A small image captioner, trained from scratch.
Model: 5.87M parameters, 64-pixel images, encoder arch resnext, encoder norm groupnorm, encoder depths [4, 7, 7], encoder widths [128, 256, 512], decoder width 128, decoder layers 7, decoder activation squared_relu.
Training: 5700 steps, batches of 48.
Data: trained on regions of photos with short descriptions (Visual Genome), 101725 training examples, 2.7 epochs.
Rows from block 2 of the text decoder of a small image captioner, named by matrix and row number. Rows with one number belong to one neuron. Each number is 128 + 32 x the weight over its row's rms, rounded and kept within 0 to 255. All counts start at 0. Numbers have three digits each. After the name is the row's rms in percent of the matrix's.
After each neuron's rows are labels from the 100 texts, of 14976, where the neuron reaches its highest value: "fires on" is the input token at the peak. Only what is clearly more common there than usual is listed. The data: regions of photos with short descriptions (Visual Genome).
# fc1: MLP up (decoder.blocks.2.mlp.fc1.weight, 256x128), inputs 0-127
# fc2: MLP down (decoder.blocks.2.mlp.fc2.weight, 128x256, transposed), outputs 0-127

fc1.10 060:116133107098086164074143155153123118103119145100140139086148086141137133083175084118153127107115164150114085114139112106094140188143079091125131117121073132155134111135051148126102119138167163132093128166130145083151119120107128113078082063149094145122074114136135172099096120136096116105039203115196145075059142137130146134144150129130096092157086057122136149138107192169049090089113
fc2.10 068:154090132091132141086151100118178155108126117078125134108144087146150163114082162090121112074139126121152048104121082122130081142151124133116083100093101134143110111063150172084178072155146093144122141121116142143116136123174112157085175120149123193154105142150141096103107109116177147144075173153084134125153072176108143088096157209117196118135057135096095098076107110176093129059132
fires on: "is"; "stainless"

fc1.254 051:126197108163145143048116220166141164177140139182121133121096147103117128130118066100166105123060154154125139142080120160137162087122125047143119172111140094186159109108115128156120122143171151139122143070120182130147148127157103113137086108117123139061124119134087102134106170143051068069083167123140171114106159145136120156122190165126099149137144118171166166168129148102138116177116
fc2.254 062:102149139098154144107179153125104094104126123134053102133193132128138178106133120116101191173169132115103068082170097103157138177100088058080139099120141136139109125138150168124110115168157122117138135159138207075184101160108181084120145119111092163121121137083138153180090075089122181090116143125153080083107173085111086189123081141115154156092116163133143146179106091113158090133101
fires on: "of"; "striped"; "plaid"; "sits"

fc1.133 053:131084116175097130134089098125171150150123122124191142214160148104104098162124124092121084187063114137112147124038123148120136135061090101152118174135110164137156156147146104138091148092134078079157153188144129174114145122134170156090085157139088144146183189093141133109168136164121118118191062166082129154163142133119122126158153100176080114131175116134081119174134127137117168160089
fc2.133 061:117150156131081158104126122084089105157190105111150138156100087140083182136097169168124102081180117054122109117204172122157147101136087039115161136161120136140098161087125117129126040101159122149096134159194174132130098099124125132085123157158129122089136103129127131122108098128122139078045111098101089183140103064173149126136116192106177162115119136139133081110159147149126125166123
fires on: "a"; "giraffe"

fc1.95 049:102169094141106140118145116181186135183165133142081035142155153114111156128068112107108189099093097149173178112088159171108067100127116103134128136167085130113138098100096104122189096121117114129191128172155164159164159105099119058198128123087128103133118152150155164139151141109163124152090160088145093150115173154135163127163069140100113114139172156183118172083073140112122165137105
fc2.95 044:154180104157137116105157127108142187185211109086097101154124066140147125125099160102155084110118143137140101123152100134133079114140162141102162152100085181128159149156091086180148181093055115135134133112047128195138107164120160062117165136104155139198155116113110099106114143162148191118108094170162104109058165177108149105112137154104109064116152128125076134111139155111133100140150
fires on: "."

fc1.148 117:120196114130136118177055157113151138112167140092089121138108137161127177183075099100120158150150161217124182119120133112133049083174090104099095113130100120131137115152143170158154175157103138126188149153171125095158200079151135182156135151178086110087106095104150098109128163150125090136125132144141167155114213120161145102186136109145101117113099139170164086147170162129115109095125
fc2.148 128:097117124150128103128168150098133131109113112121126117110062144113199142067094109130141133130084111082116142098102153075140131136157150084154179120139090150142130144153216176121099130123193124148050162114178101133170106103094120142087130092120158150135142061154174095160124118110111109146120154160164171095106152139146107052136115052053113088200107119133172138089088149139156071123105
fires on: "color"; "teddy"; "to"; "bathroom"

fc1.3 072:110155099124082125033076084086139163176107164134174143076135163102131113107103121160184106128090111128075144150168094166165174084103145054139198163163142135100113181126100113079141094140124096099100109137198148152131147123143090129089118087143221103154135178132127135164145090159105100167103133104148155134138130157106114132164142130097092170160178116162116119134157141169159067135138
fc2.3 094:142077132141160120126090088110129139106095133170183125132129073181158156122086083105098149157105105157122166133157214147161188146128119164102102104148098139152148100119114172155079069139159127117096118164112148144101146165189137087126132147158181081175121118142101112151119115194107099105134141183121104184154086095175052154080134058109119125141105116070070177157132139144136168167116
fires on: "beige"; "black"; "different"; "some"

fc1.102 109:103153069168157138078060137117172138129174171126154065112146149115142115158083094147171143191125121110148147095169103108074118134165180139118090117198130109140125191107160118097141121148123095104166113087143138141207138104135092144137122153128105142122152107079138115159179148066165132099070163145149123111120109145161128103174180151126157168169171157214065090115121163124102137121180
fc2.102 123:180125108189101074110095184075182179134143115074039113136102057145167120121100123132117056143141146155152123122151154113167169162126079143126156141147089120136140127115188142123164155123171101102103107143100117112111177144163102171124160163122199128157171118114137154146155124114150070135070099137147088118144080131082125145179119124138125102103038132095097124076150143128180100094118
fires on: "hair"; "logo"; "game"; "white"

fc1.82 079:161139127120129191108144118157122118107105145171133166173158226107180130171092114141170068135163123137156132116105139113143128177084121123151119087095133130130108108066185130090085108128132152147177185127116116136182139114139152143152126143135124102107059093136113156178140127139107094157102059164149176182118127124117145183148218068134128170121116131120121161134205133149061087167090
fc2.82 095:122136085049110144145116071126112133141161141193161062101101131132176208121131137096126134067118143126189119128092106155098154108140083176132145115120115187141165067124181129111099140128153075170143133143166131170130110166172121173141118073088080169152152134070074148158111100099152178143131128108098129115156076084127098192128099109165167121121113172104125083088107147075092136144118
fires on: "in"; "truck"; "from"

fc1.234 070:104122135163099166159137096133156146173112158182159116121144173161100088075166159118110128102115134174147119121108105176100122112148065139121148103123086142146163057145008098109154089108156100137125082107126099178177104173071101160136148195117155140117073164141152169108137142126130169133132138157169187162110065134126163090103096109164117143153158069175121144120165181105139140099100
fc2.234 067:109126101145075158122163125124160136087125131085097101112169149076126060109168130147118092133142135122094102140191108102159139142087116110109088086054121100139170120080073134119137056101104167057098106113189135170122100195105108165133112172049116115156085124164108140104149126154129126174169133080116135118169059130096084121134138132176079122152099064119194122122138117098138121156156
fires on: "to"

fc1.96 072:122126107151145097112127130107120074132152093160149155110137121210099144193123106087071098074134133100121135135104102148130125140121090102130111115079112127145149129147062154126055104159129184169154124100159120084142063127138132118157115140089144104084118060198079131148196091126101097089152181203149146113106121142163147123107165159091127126050152097132144192145120143166116208125130
fc2.96 091:149152110131095083165129060122148139146060147156153163127136129175115165134139110085119113164137039086115095090118125151140122143060173133151166076132090091131083173104139089188108151134112119092088116118150145167117126145226112122118165078149148197094119171158138117151092164107106163121184136134109121162122121097168150123047156174125124140158173123151131175152110114068104140169148
fires on: "of"; "each"; "traffic"; "to"

fc1.45 136:064128155146081155066106156167116173085113114107126193121185138110083153157131151113120105113157133062172193101072131144109142125133106089138103099115119105135101117162100140099074074139158088178099107118184144170144144140150081161159121187169101098093112144110101188185079107142133095157162139117145144129166152119066142150184133176118098105108148137084180133191113070128108153136132
fc2.45 140:099065156123201126147155146105116160122123100179137154126162090153139151124121149151110140148115126076146111121079120101161150145147111139141147079111094117147076177108120094103101109210106124133182161141195109106122119135128079121191129071142117138152118117185168162094117052086073073151189091106128128083174195129150133092148120130144190181142117086086131101116135067102133096148160
fires on: "and"; "floral"; "some"; "dead"

fc1.127 099:060133119122138147096173094138189117156130163095139161137117100133018098099129076175174113147165072146116103144121161157113088130114097113123136130110131142118124097101129077102148118152163155110134109091179141119167162034108013056141109134176099112106100148135160147063125106126080154160135156096123118129151115071107096158110163120151147149114104126114172125165135132106129182155143
fc2.127 105:137062179160085137155196106155136119079158082098114117130110178148096105141109151144103081123131145096155135096123142060150120110117133140110113122136092065136080087156096130098151165115081089137148133071100137173128121143172141121138146090123186119091162128173202159122110105071153159155163113149166130146159114108108177116171069147077118188104095133098081169174095101116121141040160
fires on: "beige"; "dry"; "medium"; "as"

fc1.1 091:106080176116164179080087125092108147136079152105182153144131163164156119153108095161148104165139123100113132138153125142121108135203064123126095137125122123128108110172101143167157112091091111109114154103091157135146143093137207095025136150171153190144064149142088113162102143128110169086104126133138146115163119111146136045131107056097165182159102092115124137156130119139116192167081
fc2.1 094:140132174122117093109119132128135188178144173101157116106149122092101095079139095119164190157111191103125137173168105142169089150151155150138099157119215093147101147181077099160085101096139135163064116120122145118137145136103154121164150136142127114132165165113067102120014168089076095084080126096115140128067132081144120151128091119104160122099121086113166159145182181136114140098128
fires on: "in"; "kitchen"; "purple"

fc1.100 065:138145138194122110138127082156100064077082133131084100148120114137154154080128115130086064120107135085159162144151148124181141101124091163135159127137128074137116155144159091165162101147127216110109134128099127063124161103101083163147106193161154137153159140116112122157191210135101129103176085146140138156152133099129134138128157119078076172141157127153172165146148103072067212146133
fc2.100 072:083089165134130105117142113176143094107159173091068166131104123184127143182110139086156136142139197205139111173159189156120078158125106129133114152137104113126102060095125121192107200128138083119105133165164160098128060145153141098072116160155133108173115151079098101117147114126175144103117140140133162103124083147107105181148090108085162057105190146114118158111154122149114165152075
fires on: "is"; "have"; "are"

fc1.63 103:146154085158119124116117076169123156107112122157106157140128067096150185138128161130138061075106134136103088082115101112112156148103119133120136150142107199148126136112127155121179117112153142112129097059179121142130155187163086192139156129168135197144111092116093164169123139138133143087073169196117148064160161139180081115115149141164091117142115105119147149123179108059021135143126
fc2.63 102:106111197135120134136113135104105053162111147145182103119095199137107158060135163131155121096074133074089149147107148117155152080096168118081076128139106121138177136160149137197165157124133120124160104086137161182107118153069082147110136074165064079076109098150139098141107103104132088139112070104145145122164090111115096132119172150130171086106093146124130118170175133142063104067109
fires on: "a"; "button"

fc1.223 037:111161142087129121129145061165100169108155173132096121102132102088114146063150108140096106157101154170148133131166176158179142119175114112134140128105170095168127156113192107164185108089160140119175144135113116110095152148118077092115161112095128193146174101118129031124162144088084069129171107167163108059162107148136155113089133127078076108069121126139097164179116121092132124191120
fc2.223 051:091158137108061125105162124157134163067115084113079180115148162102151082185151133068135092095099216096109120134102167176107189135110167086087096092110152139126071100128142133148129152103141184131094117148160118113118056145089117139116114158083122119134068123100156102080138054146133081142093151114149172128190120102135100102127104071098106104098086149128142115065151106149102094120111
fires on: "is"; "stop"

fc1.248 084:140141112174066147144125115127129157101139167113140152140185133123180097104128070161114085177163093146156138131065162136128128083160157122133162100158092127115114166178092077130134149098123062174107098140118104100120001118104076164108127148178112161145089130136185118161187131101126101128156138184142130128119124119161184108131090181166118106148190100133172159104101143124125098060126
fc2.248 106:132144121156140117118144127096129108106180133193066145123134143158153111163144046109203043107137086135138145185075157078115104151110136158107140155098155122134108135126121140126103121130132141158091117162127053108173137087062155117134110128148157135212127149112100092143182158191141162112187147107137102136140167094122153146145211095174099164135182137116130110130171156086118195136128
fires on: "in"

fc1.43 032:144160140143130137099136203138096128119131154118101092123105176098151147118096173145147124167162101157134152103154158098111143101107150168148130145156104102154108084117109071122163092132209230180104117133156133119104145192138103156166121124135116170174145114080127154132110112132016114102107193088096123182124118120149116155126190145159106091105154090108163190085149170098087167156137
fc2.43 029:120147121106136134125166092137135060152024101126127131124097110115156110153093137099145109102173093141107092130132198064063068174057142132129161113139158115138094110132127167195109130107076156132164126103154129128091167113147140081096130123147136096122165190167101084128166131142154126189145156189083151145133069078084133168161143131040147178112167140153105147108107136117145132126130
fires on: "-"; "cell"

fc1.230 062:118130081160143162104136085122187109099109159067142175138075101201123136094103051145095161115117108188150129171106096102145149157108138034157114158140160141129095163179151104162062137179115098109103155158065159140178148128186127123123090143125119112086061104107126113138121159137092107091124162141159132123118146153169143108168111165155160069170133126155142096165130133121144183177168
fc2.230 061:142102060091135138133172172130139130132171131142160045094187163076103146139122124078105107114115071118130134206093140082084119103127125186157096141101138099153089098199214133135107137140116137173062143099137156136126104096162169170102122114108104119157115146107099080101099115181145110085126157078151138072148121073167115110143135126078075118091125156187122086127097111136092107119130
fires on: "part"; "skateboarder"; "airplane"

fc1.105 151:131148094096082123141139129084148125112176111089153092116117133152164134060121138117111109089124080129122122074149065114174111130115088111099119138189103165123146143098092162086050121139110110178119146162070149114181199140147071118124150187221170076144121156130128141101119158126108028146110128179120153156143160079125117137107110112121158130082115087065141141130103107157097173148116
fc2.105 130:130146087153097092094078119145164149134134076111132110152126096187120162177159133133186108172139149109128141097128165030122102157084104125105107127066090135089075033133169098123106099112086167115159124153133151098131121079167086115135147118128175159099152127076138150108115140127089107134192121123084095121134161103127132129083135189191108108095137105127076147164168070154167117187107
fires on: "color"

fc1.120 126:124118149100068111166164098057082145183124162156121136152174113129095144127100122185138089128094136176115140152139116124131179125169178060090045136091156156123141121134124197094123089112065154141139075118138095114122183107132113126138148133089100141078138144164095167079119136153109125185149060120141167130146089191159133147116156118132082114116182098087140071107159159157101119152187
fc2.120 135:193096128091131110155125104104123135096120125060138151118084182093158063118032173135178111107140119161134102144145119114102161163137096120195172158098119167108136126144147151132104172135151167126117183152123131108100126161124100126101116103184155141130122105196095095088126149090134106117136104152073114114164133106186133126056128202134087131166092152088175158123148083075046121133154
fires on: "to"

fc1.110 034:116146105066076103086178104119161150124105135162135115110166145100085135097091069104120119139086112146105154137164079113138073130087122082173100114121104099137140100139183149167164113168093152201118074096147068117144124086137137114176143122186100160151112085161157122087120139118111103099086121107136095148086143173173129076129078049097130128176126094157106127103133205112111060175128
fc2.110 039:161183109088088086134137115094054138149081130149143064137149144110098130171119091168161144092154106133133087090141120122152151122127110104128114102122145177128078106129203164108169156136125094115111136121135189135084123129166171182091141132139027158128121161091191110079122157144139130122089138145122171149122066121076167130186143128121205104082186152131147095135155158193100114133158
fires on: "of"; "beige"; "ceiling"

fc1.18 027:122046075140110124115112147100139109122134113079122152214167121132098154097137101174128051120155141070134093119121072123173135207133166108076136128167158141136145130128095148146116142048096049139126105134192143100128164095141131091144115176138112210097190127085147137118104138138159163172105191097145125106108156176129141108123168119119130113121100136178138124141091165079126161142150
fc2.18 038:085085127144172106120159140126183174133109207129160154161141146172126145149097097093099128083133161166154158091134155115137130087069150158172188156094125136138108118096220191109151103097141140130167137127116085100164113130125133104118128157108125080132165082125102129214152141151188146166088086129116150084204134106102149073099188137131130086110170140058140165134118118133081131124128
fires on: "row"; "stack"; "thick"; "roman"

fc1.54 031:115155149144144154135094116187081139110127152086128066132152123118149160127141116135131116139128125100122123114144126132125125072118125165115086121152128209120176087104085141132207092153129180172128086090132102114134183166138134134123115129152147176075129075134128134181075149093117168136121107078148046208116175071168119122106088159099153091119147104197066170100101180087148126142179
fc2.54 031:127141125125140174155115125144107143127146120114083147141125102149110109104119135120118112115146060116096130123128123200158128045092136088061170160141171121143133161148169137109155147144120110127125115146145142072071144147078172073131108114130132147061084138073129087209143088094138078179152136122186126086101165118161065099155129210151136190099091144125090141141082203157151131119083
fires on: "tennis"; "chocolate"

fc1.237 148:119157167149150146093142131161164146119122087143142124113096085125127124071159203119133076130089106098113147102114115132061161131078096090120154084098131146083130155114113154146102114139144104134089168088179091119135133098056142168127105167153071090149097139144079185187103130137155113132175162179140103117134104104133168174111126118122092078076147168094131107143112133171034136183210
fc2.237 152:126119155139144160043125138163131138113179094183110101068114065140128096168166150158091088128065092108130115159173126071129139128087150163117138085108158145129152116120120076148161142213119130135086156149111103138119182107116161138078091135152128118133186104145118100142142102150122143160156107147103111113121122144106134128156086111101107210035127108099133070185151064096062091151116
fires on: "and"; "bare"; "palm"

fc1.2 013:094120135135103158075182163171162135100116155174212094081101122191086146167130133163151163094152125129148122142122173115114164058128129131128124187168096120128169089096176143141119091110121111100169124156194134152167172117096078157161078108097088100118146078166119095136094137120152134161171128049163106179208138079135179133125147099110111165144098129105154134123125106111154156114085
fc2.2 010:105117159130149157137202123099154136199128120117083128114145124140116094078147170038101092128150155123120178078151165111169137101165107128080099081118150138118131119142183101073157219137125121134149164110117141136104056173173163128108152106103150114122124149168141118106109145162108169115178089105143136122141142128070162130138068113145108171068086136086097133110086174125201165075106
fires on: "."; "her"; "their"; "his"

fc1.13 068:124159078153141116102108106116100192072095159149153141092152125125147076173138104154113132127143133151134131142139162051099119192142153119163089094079138125174132140135119127141165156151114123137136121218146193150157140058088063107119120124145096131054032145135110155120088111150132174095087153146106158068109154152092144136143152115168093141101095066106107172182111152153119104086133
fc2.13 081:110058131095178165149135237141108107157158096059131162128125142132136097082140115180167128071147065141142143149157076111118098099134132098138188134137102083147095170089196059127160158182122105101110149108157154138136142113082127132108126134148177181125092177177144084106090139115156084138136163087145132153148149127119182087167095150102161158121128134143103156146110113075140083111161
fires on: "is"

fc1.4 164:176066073116182145135147022116149152178089120123122184193108102116123191138151127163153129149084104145114164113145079067123171125111120082149107117140178165137096182121105122162120140124161148104122133084198134077127143097055129147140064139127106118152096165165145161165157131129158120169162162131134117133070125112135139130147143129094107132141143130162100217116105160124078128183134
fc2.4 172:155133163134129125069160139131167108117147082089131112184151112220088172112109110173173098091093134183023133191206163190092098147089107116101134095121176157196194132117116143091118122084108174097123105104146135120110096086132118142098069177132116138164092145105090111108107104171139149163120141100100143160122104125095159117155142103144114145147132144126103168090160134150133107150096
fires on: "a"

fc1.253 113:168144138163168080131133127093128067125071154150144136172139177128117135124106113165115095137163122045177143110145063135160128135077080121103119152206127132160147141180189177130116094107109156106088160138126148145135148137147176113102111156165126170104118087123130115127072105057192160134150083172082140091144148085121145142185108121106146209152140139163096154174076167115121171150149
fc2.253 114:176133149115116107113076123068169141101112139059112119117147163136119149096135109111083173096099110123131070097141122087165156143114194136136079174167119156114105159122175137105125156153162106106136098034064200099181168104143130096130162118111134142095156112149162116183125097083159136165089124166127179163122129145170147146097125052111146200143161113114103108101093173112088175094127
fires on: "thick"; "thin"; "long"; "over"

fc1.103 061:135114115189195119137125088148152168178143116153148152140132166147142130136158106121167078154125063123164182082167120194107184097180128106156100108094202112170103143183103169133098119131130118125127146152134184144170095158131181092135148135114134128124094109121110133154137144157140129189118069160138111150201130105079213137113147153109141144100107125171132065123145184109051118169098
fc2.103 074:147129142109174176070187173120118164111153097150120152134134072108151161142136165165146144108098080139069141170097149144179079137130193140121122217167105129115096153131115147079081108148124147129105117063141144107097161119075130122186113115146097142116087148154122192122175155096149150137151172061119130051134115054184157146131127150094119115104103117096124179089158120064109121114109
fires on: "of"; "shaped"

fc1.231 120:143112127114153161113153088168159129108128164153186200137112061125132145132118114126189133138107099085153071121156175128163127113141088117088123129136178098118158030089119126124133066107106140148131143092147089138192168114104145115059080105149148178091165103146104078147156134143111178104130163165160137133117132188128116093187154105094113196177100133153079076133174100150158130124172
fc2.231 123:132088172094097103155101113172155140073110099099099106155201109151139139159090110094074136151114100146153136177101126130169133123105128185141095070166133062147075040138118187106125091131117161090151117171140085089167110137113120171194114118071142087107154126129123107164121108169159069126165108117156081134110140097135123121140114103146087174164120188086093129144116097144086084110060
fires on: "a"; "the"; "story"

fc1.145 139:082112119158113087071165131145164114142151074125144158125099103122148191114152076168134166083164041072086113191109133159152149091140107098153091152143101142157128150102148068163104094139148174126110077149160097140121147110171129180112142106110130118087158095146135115179092155152073139154145168098180147120189146120211161116139126109181092129112091172166091161148127109171099123145081
fc2.145 145:103103219143133145174202133115066114138096088120156126116114108095141129167119137089096159193119132155108169171107186146143127168100159104100126120099120115117097131131159118063139153126162147106128167101174151133130117140113144155091165128143108134135175145098160153122107206085150111150111083124117105057092130159124074085157152138075140169168108122133126169217150131170204107089075
fires on: "wet"; "cell"; "-"; "at"

fc1.76 117:090154133165114119131196181116168143097079099116114142177166155127098155171143130056200115131124066139195142108108147123136167058099133160134169097131125161088131125109074166194094161137126095130107124150117102100098098158135060137180108105134123121160165129143112125159133119130108111145118103163158143108157126154171171130113159142064108130093090156103131177181215147140133145207090
fc2.76 127:160080141117172152105174080129092093187150140149161140095139042125107152149128051141149123081103113113133147064162124063157167098162144143160115130148138146123152125100105117129149117156147169143133121200145146084146083114113159156114158149122138177130030135157163147123094178092143139100158154149173161094097119174077138173123067151138077104128131117142131065170107202135120106105124
fires on: "a"; "visible"; "one"

fc1.64 159:134105147151149154091162144148110074073084137142159111152058118096092191119137096129103075181118111129093113103084105119149158152122133179171085195125201124120135103142148171065129087123176077144150130087094127068109137120172135129132146115138126104150120197125106117170141136110162121141134153072173199194151123163120152098195132113080098165115141174112151161151134174100116169115159
fc2.64 145:132125106110154100167120124119111150138177120172128149255157136106169130099206156108135142113133132126093141104114066106156115105043102109093108165154143136000125115124096141111129115182127123127125099139122155140134115078112080144137097174145122111120129143087139133139153153079192113177122123153130116116149119145136157143144140124122142122157172087134111129169130126078147115160119
fires on: "a"; "very"

fc1.232 130:186147103153107156091189142152125164122120137113138157116074157069102132092059130125169089107161101172141160148122130159134143108149170044100156090145137101120100122091136152162098109118147166118146166089181060062133163058119064102131126198109111142110079099170118132146078137139127112208150131114135121087148164169104133128151128187149089132126176171100111106148123112159096164150166
fc2.232 136:116084118117100101147098116135135126179132127092148112020108167136098113160104127118120133086096114159110115137178139108070095127149142113143123012085132087091146111138125162083108120134167145113080180125156156113125104127071083171138039085103124118169207132097112160133112108126093114124126120134078123087152123088098136174079127129104103102081124124112096079143124080075159136178104
fires on: "of"; "wet"; "dead"; "several"

fc1.225 119:088128066144113173119160120124127094134102141164129157126160194140102176115131170154163131110104130165150159125119134144110128108126094093207126205110149156161142109168140122172121077106171155136113114083142110120152112219083093109071176160153121155077140138131153149113145162161098116115117187185201139113072120133157102125091152093143070132048087098111161139113117146092180127151175
fc2.225 132:117111082115169149141105126095138129107065135142106119123158170162138079137166103104124141139130176117094119118216112075132157125143159176162166134034154107135141115129137156175089081140090106128189112148069126183093146145150129127114105161148127109096119051045129082124152161106126123117113122130090082110157094175106163159076097130162102159123142095092233151104081125124112129132112
fires on: "to"

fc1.40 107:104129125122160126084096183095082162122139128185078141161158174196147053126079174133093099094071109100091146115075100156120120122145100066103112103149155161143194134145103129137156099116181152128162133088153107154178121152096143194115104139105128086144076087166118170137157170139103094148140142127100149132164102083152176076174134132151074104071128170096141163109147141136146186101155
fc2.40 109:139158106134165154126122144153190105182157140188123131098111138113135113101099128074111129102130127080129132060127114097094184103114171066114120101163155159150157081149104126180146100073132167134169127113158082093127113192097141100056139171141135090113112139180088150173107098109161152142175117103094160138117105070195059146118098131102121149081135138142113146142100076214173149140168
fires on: "tennis"; "teddy"; "to"

fc1.121 022:074119108140101154123148122133095172111127090200140140075145120124106163147167083147110119133150095047188158169150159131117117143101110112120097170156118122129128121109140162128120116106162136159144101142150122070169186091136116154070119152152161098079143147215147166135200121161108167147130125103107081166175148097110134138167108053113108146053058091059148133148114121097152159126176
fc2.121 025:155150112112131150135158104086096176129097110117175204132143103102132120163127203141102130155131128102084164126122116143146093127078076243139142130127156144136077132056106105064148189142167111082126143145117189089099127190086127115152118137143114074112167173128097161145069147147083178104110120116093092127117119196147171112110124150125094112091143120115114155129088153149121139145053
fires on: "is"

fc1.130 095:067087119189122133105114127174099096130123078119160129157096098121148154096065104148161111064093138115148074092083134163139161093126157119048133136160188113122164167130062150099151100119137110164097152090126153051209123119107107156115096120127043149122159099169115172158112109106115111153126121189164130142165141128117198111117129156138135119085094128093133099141136103115094052146142
fc2.130 106:129101138115072079111078121176105135077140011089074112127141135079170170085116081118136108173091152133104145115182092098158068087096097084154091111087107107130125172136129114084118138154175152135120125173181158161140100148128129143115088151148123153131179134153130102155136167142132115116123121086142100153122136139170096122088196151133209135180115096154169138142153123211152157125123
fires on: "part"; "patch"; "full"; "city"

fc1.112 210:065116126146138148079101139099142148158103145083146170129122162094173172123095127134150089120248092132101130105161163142131062155152085107130108124125106141155178096139124095154127105117100143139135126123041169128126209083174115167103169110143144142101089107145120167160119099139104168100051127098150153086105133156121153128165147097068159106104067082125144129172150129124104130191084
fc2.112 200:121123157096138160048105126142119138142142139084130089034143109060182151141062109150172102134137155154168157117128137148072142125061120137145124196094125129176162118144107124181146098077110110145139091119158094114128192058144101145123151119126120131173103142178130147120133144141109137120139113153119140123143155106101109106133125171060169169093122030136086114203105113104188098160128
fires on: "in"

fc1.122 110:102117123144141166163137106107091174163090133144131193143161133073120137136081130142165102148098131120109213097083148181160108162149090130153075123099173163136124152068113134114129075104140162171149172175094130156144094080081102103050105114163165162115110112109119134158095140171146131118206137196103105148074135109118088056132180157157142137105136140111091072163137128143071120145130
fc2.122 118:152217132137184131125139113166090142127202146133126099130197117092183108154110131153064113147125167181050088133202140142068130093141138073110106114107115056153128154109179132141157143109143104128050118125136136113128133155119125094131113123141125117103147130106063070139166161133213149169167124049078115116118127096153127133152136176136124129140098138113122144123078147172155103111147
fires on: "fire"; "view"; "gas"

fc1.109 049:144151138091112135078115165157114106153141119164101116098186162138153158175145102182095090154100125109170130179100123173133118084162164045139113136113130157185166090095125150124171089100147167104152098142112115089101165136123123140153133109149160150127092125095126068160110102115119076125105165080184103115163174042172137069155111210164135082108157096124163121132087186156128169136158
fc2.109 053:133146097116191204087127103146068161184144088158069173153117195087157127140186172088164170120114104072166115118139109127108102128087129091122093152167159128148101169168103079168124158166163079135130125118131157112118147177117163114145141176127140139116146082142176129090134135138130069096145170149164133119130169071168096140105116187157074170091166140152131075132121129168125187102112
fires on: "tennis"; "chocolate"

fc1.84 145:066136084083134139109170191114121161103091085162063141130150110161057086125097148121131087174101077113161100157102151146147158095154139068161102153139110106123158090169120182187144134093119125120218077093097146134124084115175129134114093139175094124095126083122117096150113108203130141138099073143130184146129184166112147184169127104106119102103154102146116103127138142145117172167089
fc2.84 147:126156087075153070124150127154118127093131105144102111066142118072123144147107153176090082126120071108105165107108096127120047147112159139123129117167079142095151161136115107164146164163167199116157120123133146126075100069152182139104124070116139086155165147124147107153119173150099131220108123131134158149113126100155161168106137106043084099049110161116143141181095157163079158121124
fires on: "of"

fc1.90 184:156116111135160147160130112133097161138154150074110138166103138126110167082122131163104082059153087183118117087146110146190123153110114112067118128082159182116163155169114133156160148122123134117160074101201181125122116136075129116130159127211099169096135149110135111083193094137096081178094142114142137076084119177157154091197112094105155109117110079065149109141115144122104092108069
fc2.90 156:120119198153094172067126085088141134125084156154096169101136128118086115135119128214115178132112123170140146164108153078141106143173078182124166164163153101204143124114121112085129108073125124134123125150155093169158155162153141161123014149110130118124129145098123158073097163136127150146113102097075111122115113129190154083099124150099123120209171156115142096183118129177112160107131
fires on: "color"; "pieces"; "pile"; "piece"

fc1.44 059:091165100086127150113131162092078136179091110107150093192195189144190164103128153119135075135160128154144114090110031121093159119138119056144144092120123188191159109161087176115094133113124121146102091122176142148132126116086075081116107128138111183152043114136136147109162136101122112148132110149118147156105147163134157096108113169123137122117111124177065071116138148132197087118129
fc2.44 067:116035119118177125173150182130105160167085201162119127117130151157143108134120135125119156144139096174168163162109115157122213111105109081126054141108188150131165115146095126115157170110101135132190119167145164205137145145024136139141130154138107144114135137088163152092166096100098130104120108103125150127117129129100145144055103171151080121140107111108109183118110141121180138172186
fires on: "a"; "to"; "of"