A small image captioner, trained from scratch.
Training: muon at rate 0.0027, 5700 steps, batches of 48.
Data: trained on regions of photos with short descriptions (Visual Genome), 101725 training examples, 2.7 epochs.
Rows from block 3 of the image encoder of a small image captioner, named by matrix and row number. Rows with one number belong to one channel. Each number is 128 + 32 x the weight over its row's rms, rounded and kept within 0 to 255. All counts start at 0. Numbers have three digits each.
After each channel's rows are labels from the 100 images, of 14976, where the channel reaches its highest value: "peak at" is the part of the image that holds the peak. Only what is clearly more common there than usual is listed. The data: regions of photos with short descriptions (Visual Genome). In brackets: how many of the 100.
# convs1: grouped (8 groups) 3x3 conv (encoder.blocks.3.convs.1.weight, 64x8x3x3), inputs within the group 0-7, a 3x3 kernel for each
# convs2: expand pointwise conv (encoder.blocks.3.convs.2.weight, 128x64x1x1, transposed), outputs 0-63

convs1.26:160100150155107112110105100128134146124104135125145126122105135157127158120126114105124090122151051121070186189172050101220072059131131122097165160090124142125135124118081154105130142131156094094192151086151168128123
convs2.26:115106129132122119104138106189155128108131101147087142072065147099124114116159142144099166163162131142132136105121176086107148106101095118113122203154154043177180126165136175091110166124096201
peak at: bottom right (39); top right (29)

convs1.27:128103108150100147175144142124123125124128139123126138128136124137144157112139134191212120209094018149090115128216098175116111135161014117125140114128135125140137131143124143163130144126141140106140099123156125133178
convs2.27:121173076155118144101070135126106167099136076124125133152138084123115103080211150124122100125108142107152104072120126113103098099068037131185102142154153066137101126148117111123129141118109163
peak at: bottom right (29)

convs1.53:126138078115136170158131133115138116128132136119129147121130139139166150110118119144134134132143115152152143120112124053100136133090068218146089066013143144075042125144142138131087126100169132110137154153122200148150
convs2.53:156128094110129063112125148086118119086092059150078171145126073100139107107184171154064120070124176180151182114110070129144128185134152097123142141152205102137077118143115107112169129139152143
peak at: bottom right (28)

convs1.31:147122132150111160123096113127143136144109152122127115134130133158126123126128144123040046121175092164149138147141067184126000164188109109136137120117179125124118124134129120134165130136118137122131110119174095144145
convs2.31:112060110161121159108120187108122116071130110156153183156154138098137081089166057064151157130129139142101081151108174155104181123164052065118154128113110095105127121164191097075081167114099075
peak at: top right (30); bottom right (28)

convs1.39:117116059190166085147115107028083094143157130077096019143144149130148134125119126157131113166097083119079075131142149113122118123137136149139129127125140136130129140158120172157118077053091150131160111107139143133146
convs2.39:187146104155122145141093179157130136114066137093151176091116209125112170129209103121174092120145149148166111093136140142145156154238143139165202167120148106132066116147181106128099109128134124
peak at: bottom right (49)

convs1.25:147145125192148133152115124141104130130127132137140113118125115129144116170131125214179093114164112035143132223170119038207045125139090113123118120110165146115146141140091112136154136118145102113114148122132139114155
convs2.25:080067108155114161113114107139080126126131060107146134076123119138101128153169091111068076120089137153140091102135115123124145125114047114122102176070071131132163098077076151098113130144109101
peak at: top right (30)

convs1.47:143119100149130120114153129146119108131125127131150138032047033027197217075158088141114105151117129143132118139126140135130120125119134118144150141151117115112132128182139093133124089138124131146179140124118077107128
convs2.47:095124128133130084148087061139148092157086148180121162164031149135129172102149101149134091085132156178117123128121134141076139130137142154139100121088135111131059129089148086191091104180101080
peak at: top left (28)

convs1.43:147135174148087132168094139139153152132115137153111092056070145030106115000144099127169132142140107128111144131134117138125144129136131182141120094129132143117104114105090142128149125085098127172156106150161140081064
convs2.43:142147119156130130141123119159150150177085100159100071118096117107198128155162074127135075151137152108140083091124056125057115117114158152162087150134190064156096152084114165165090119157085157
peak at: top left (32)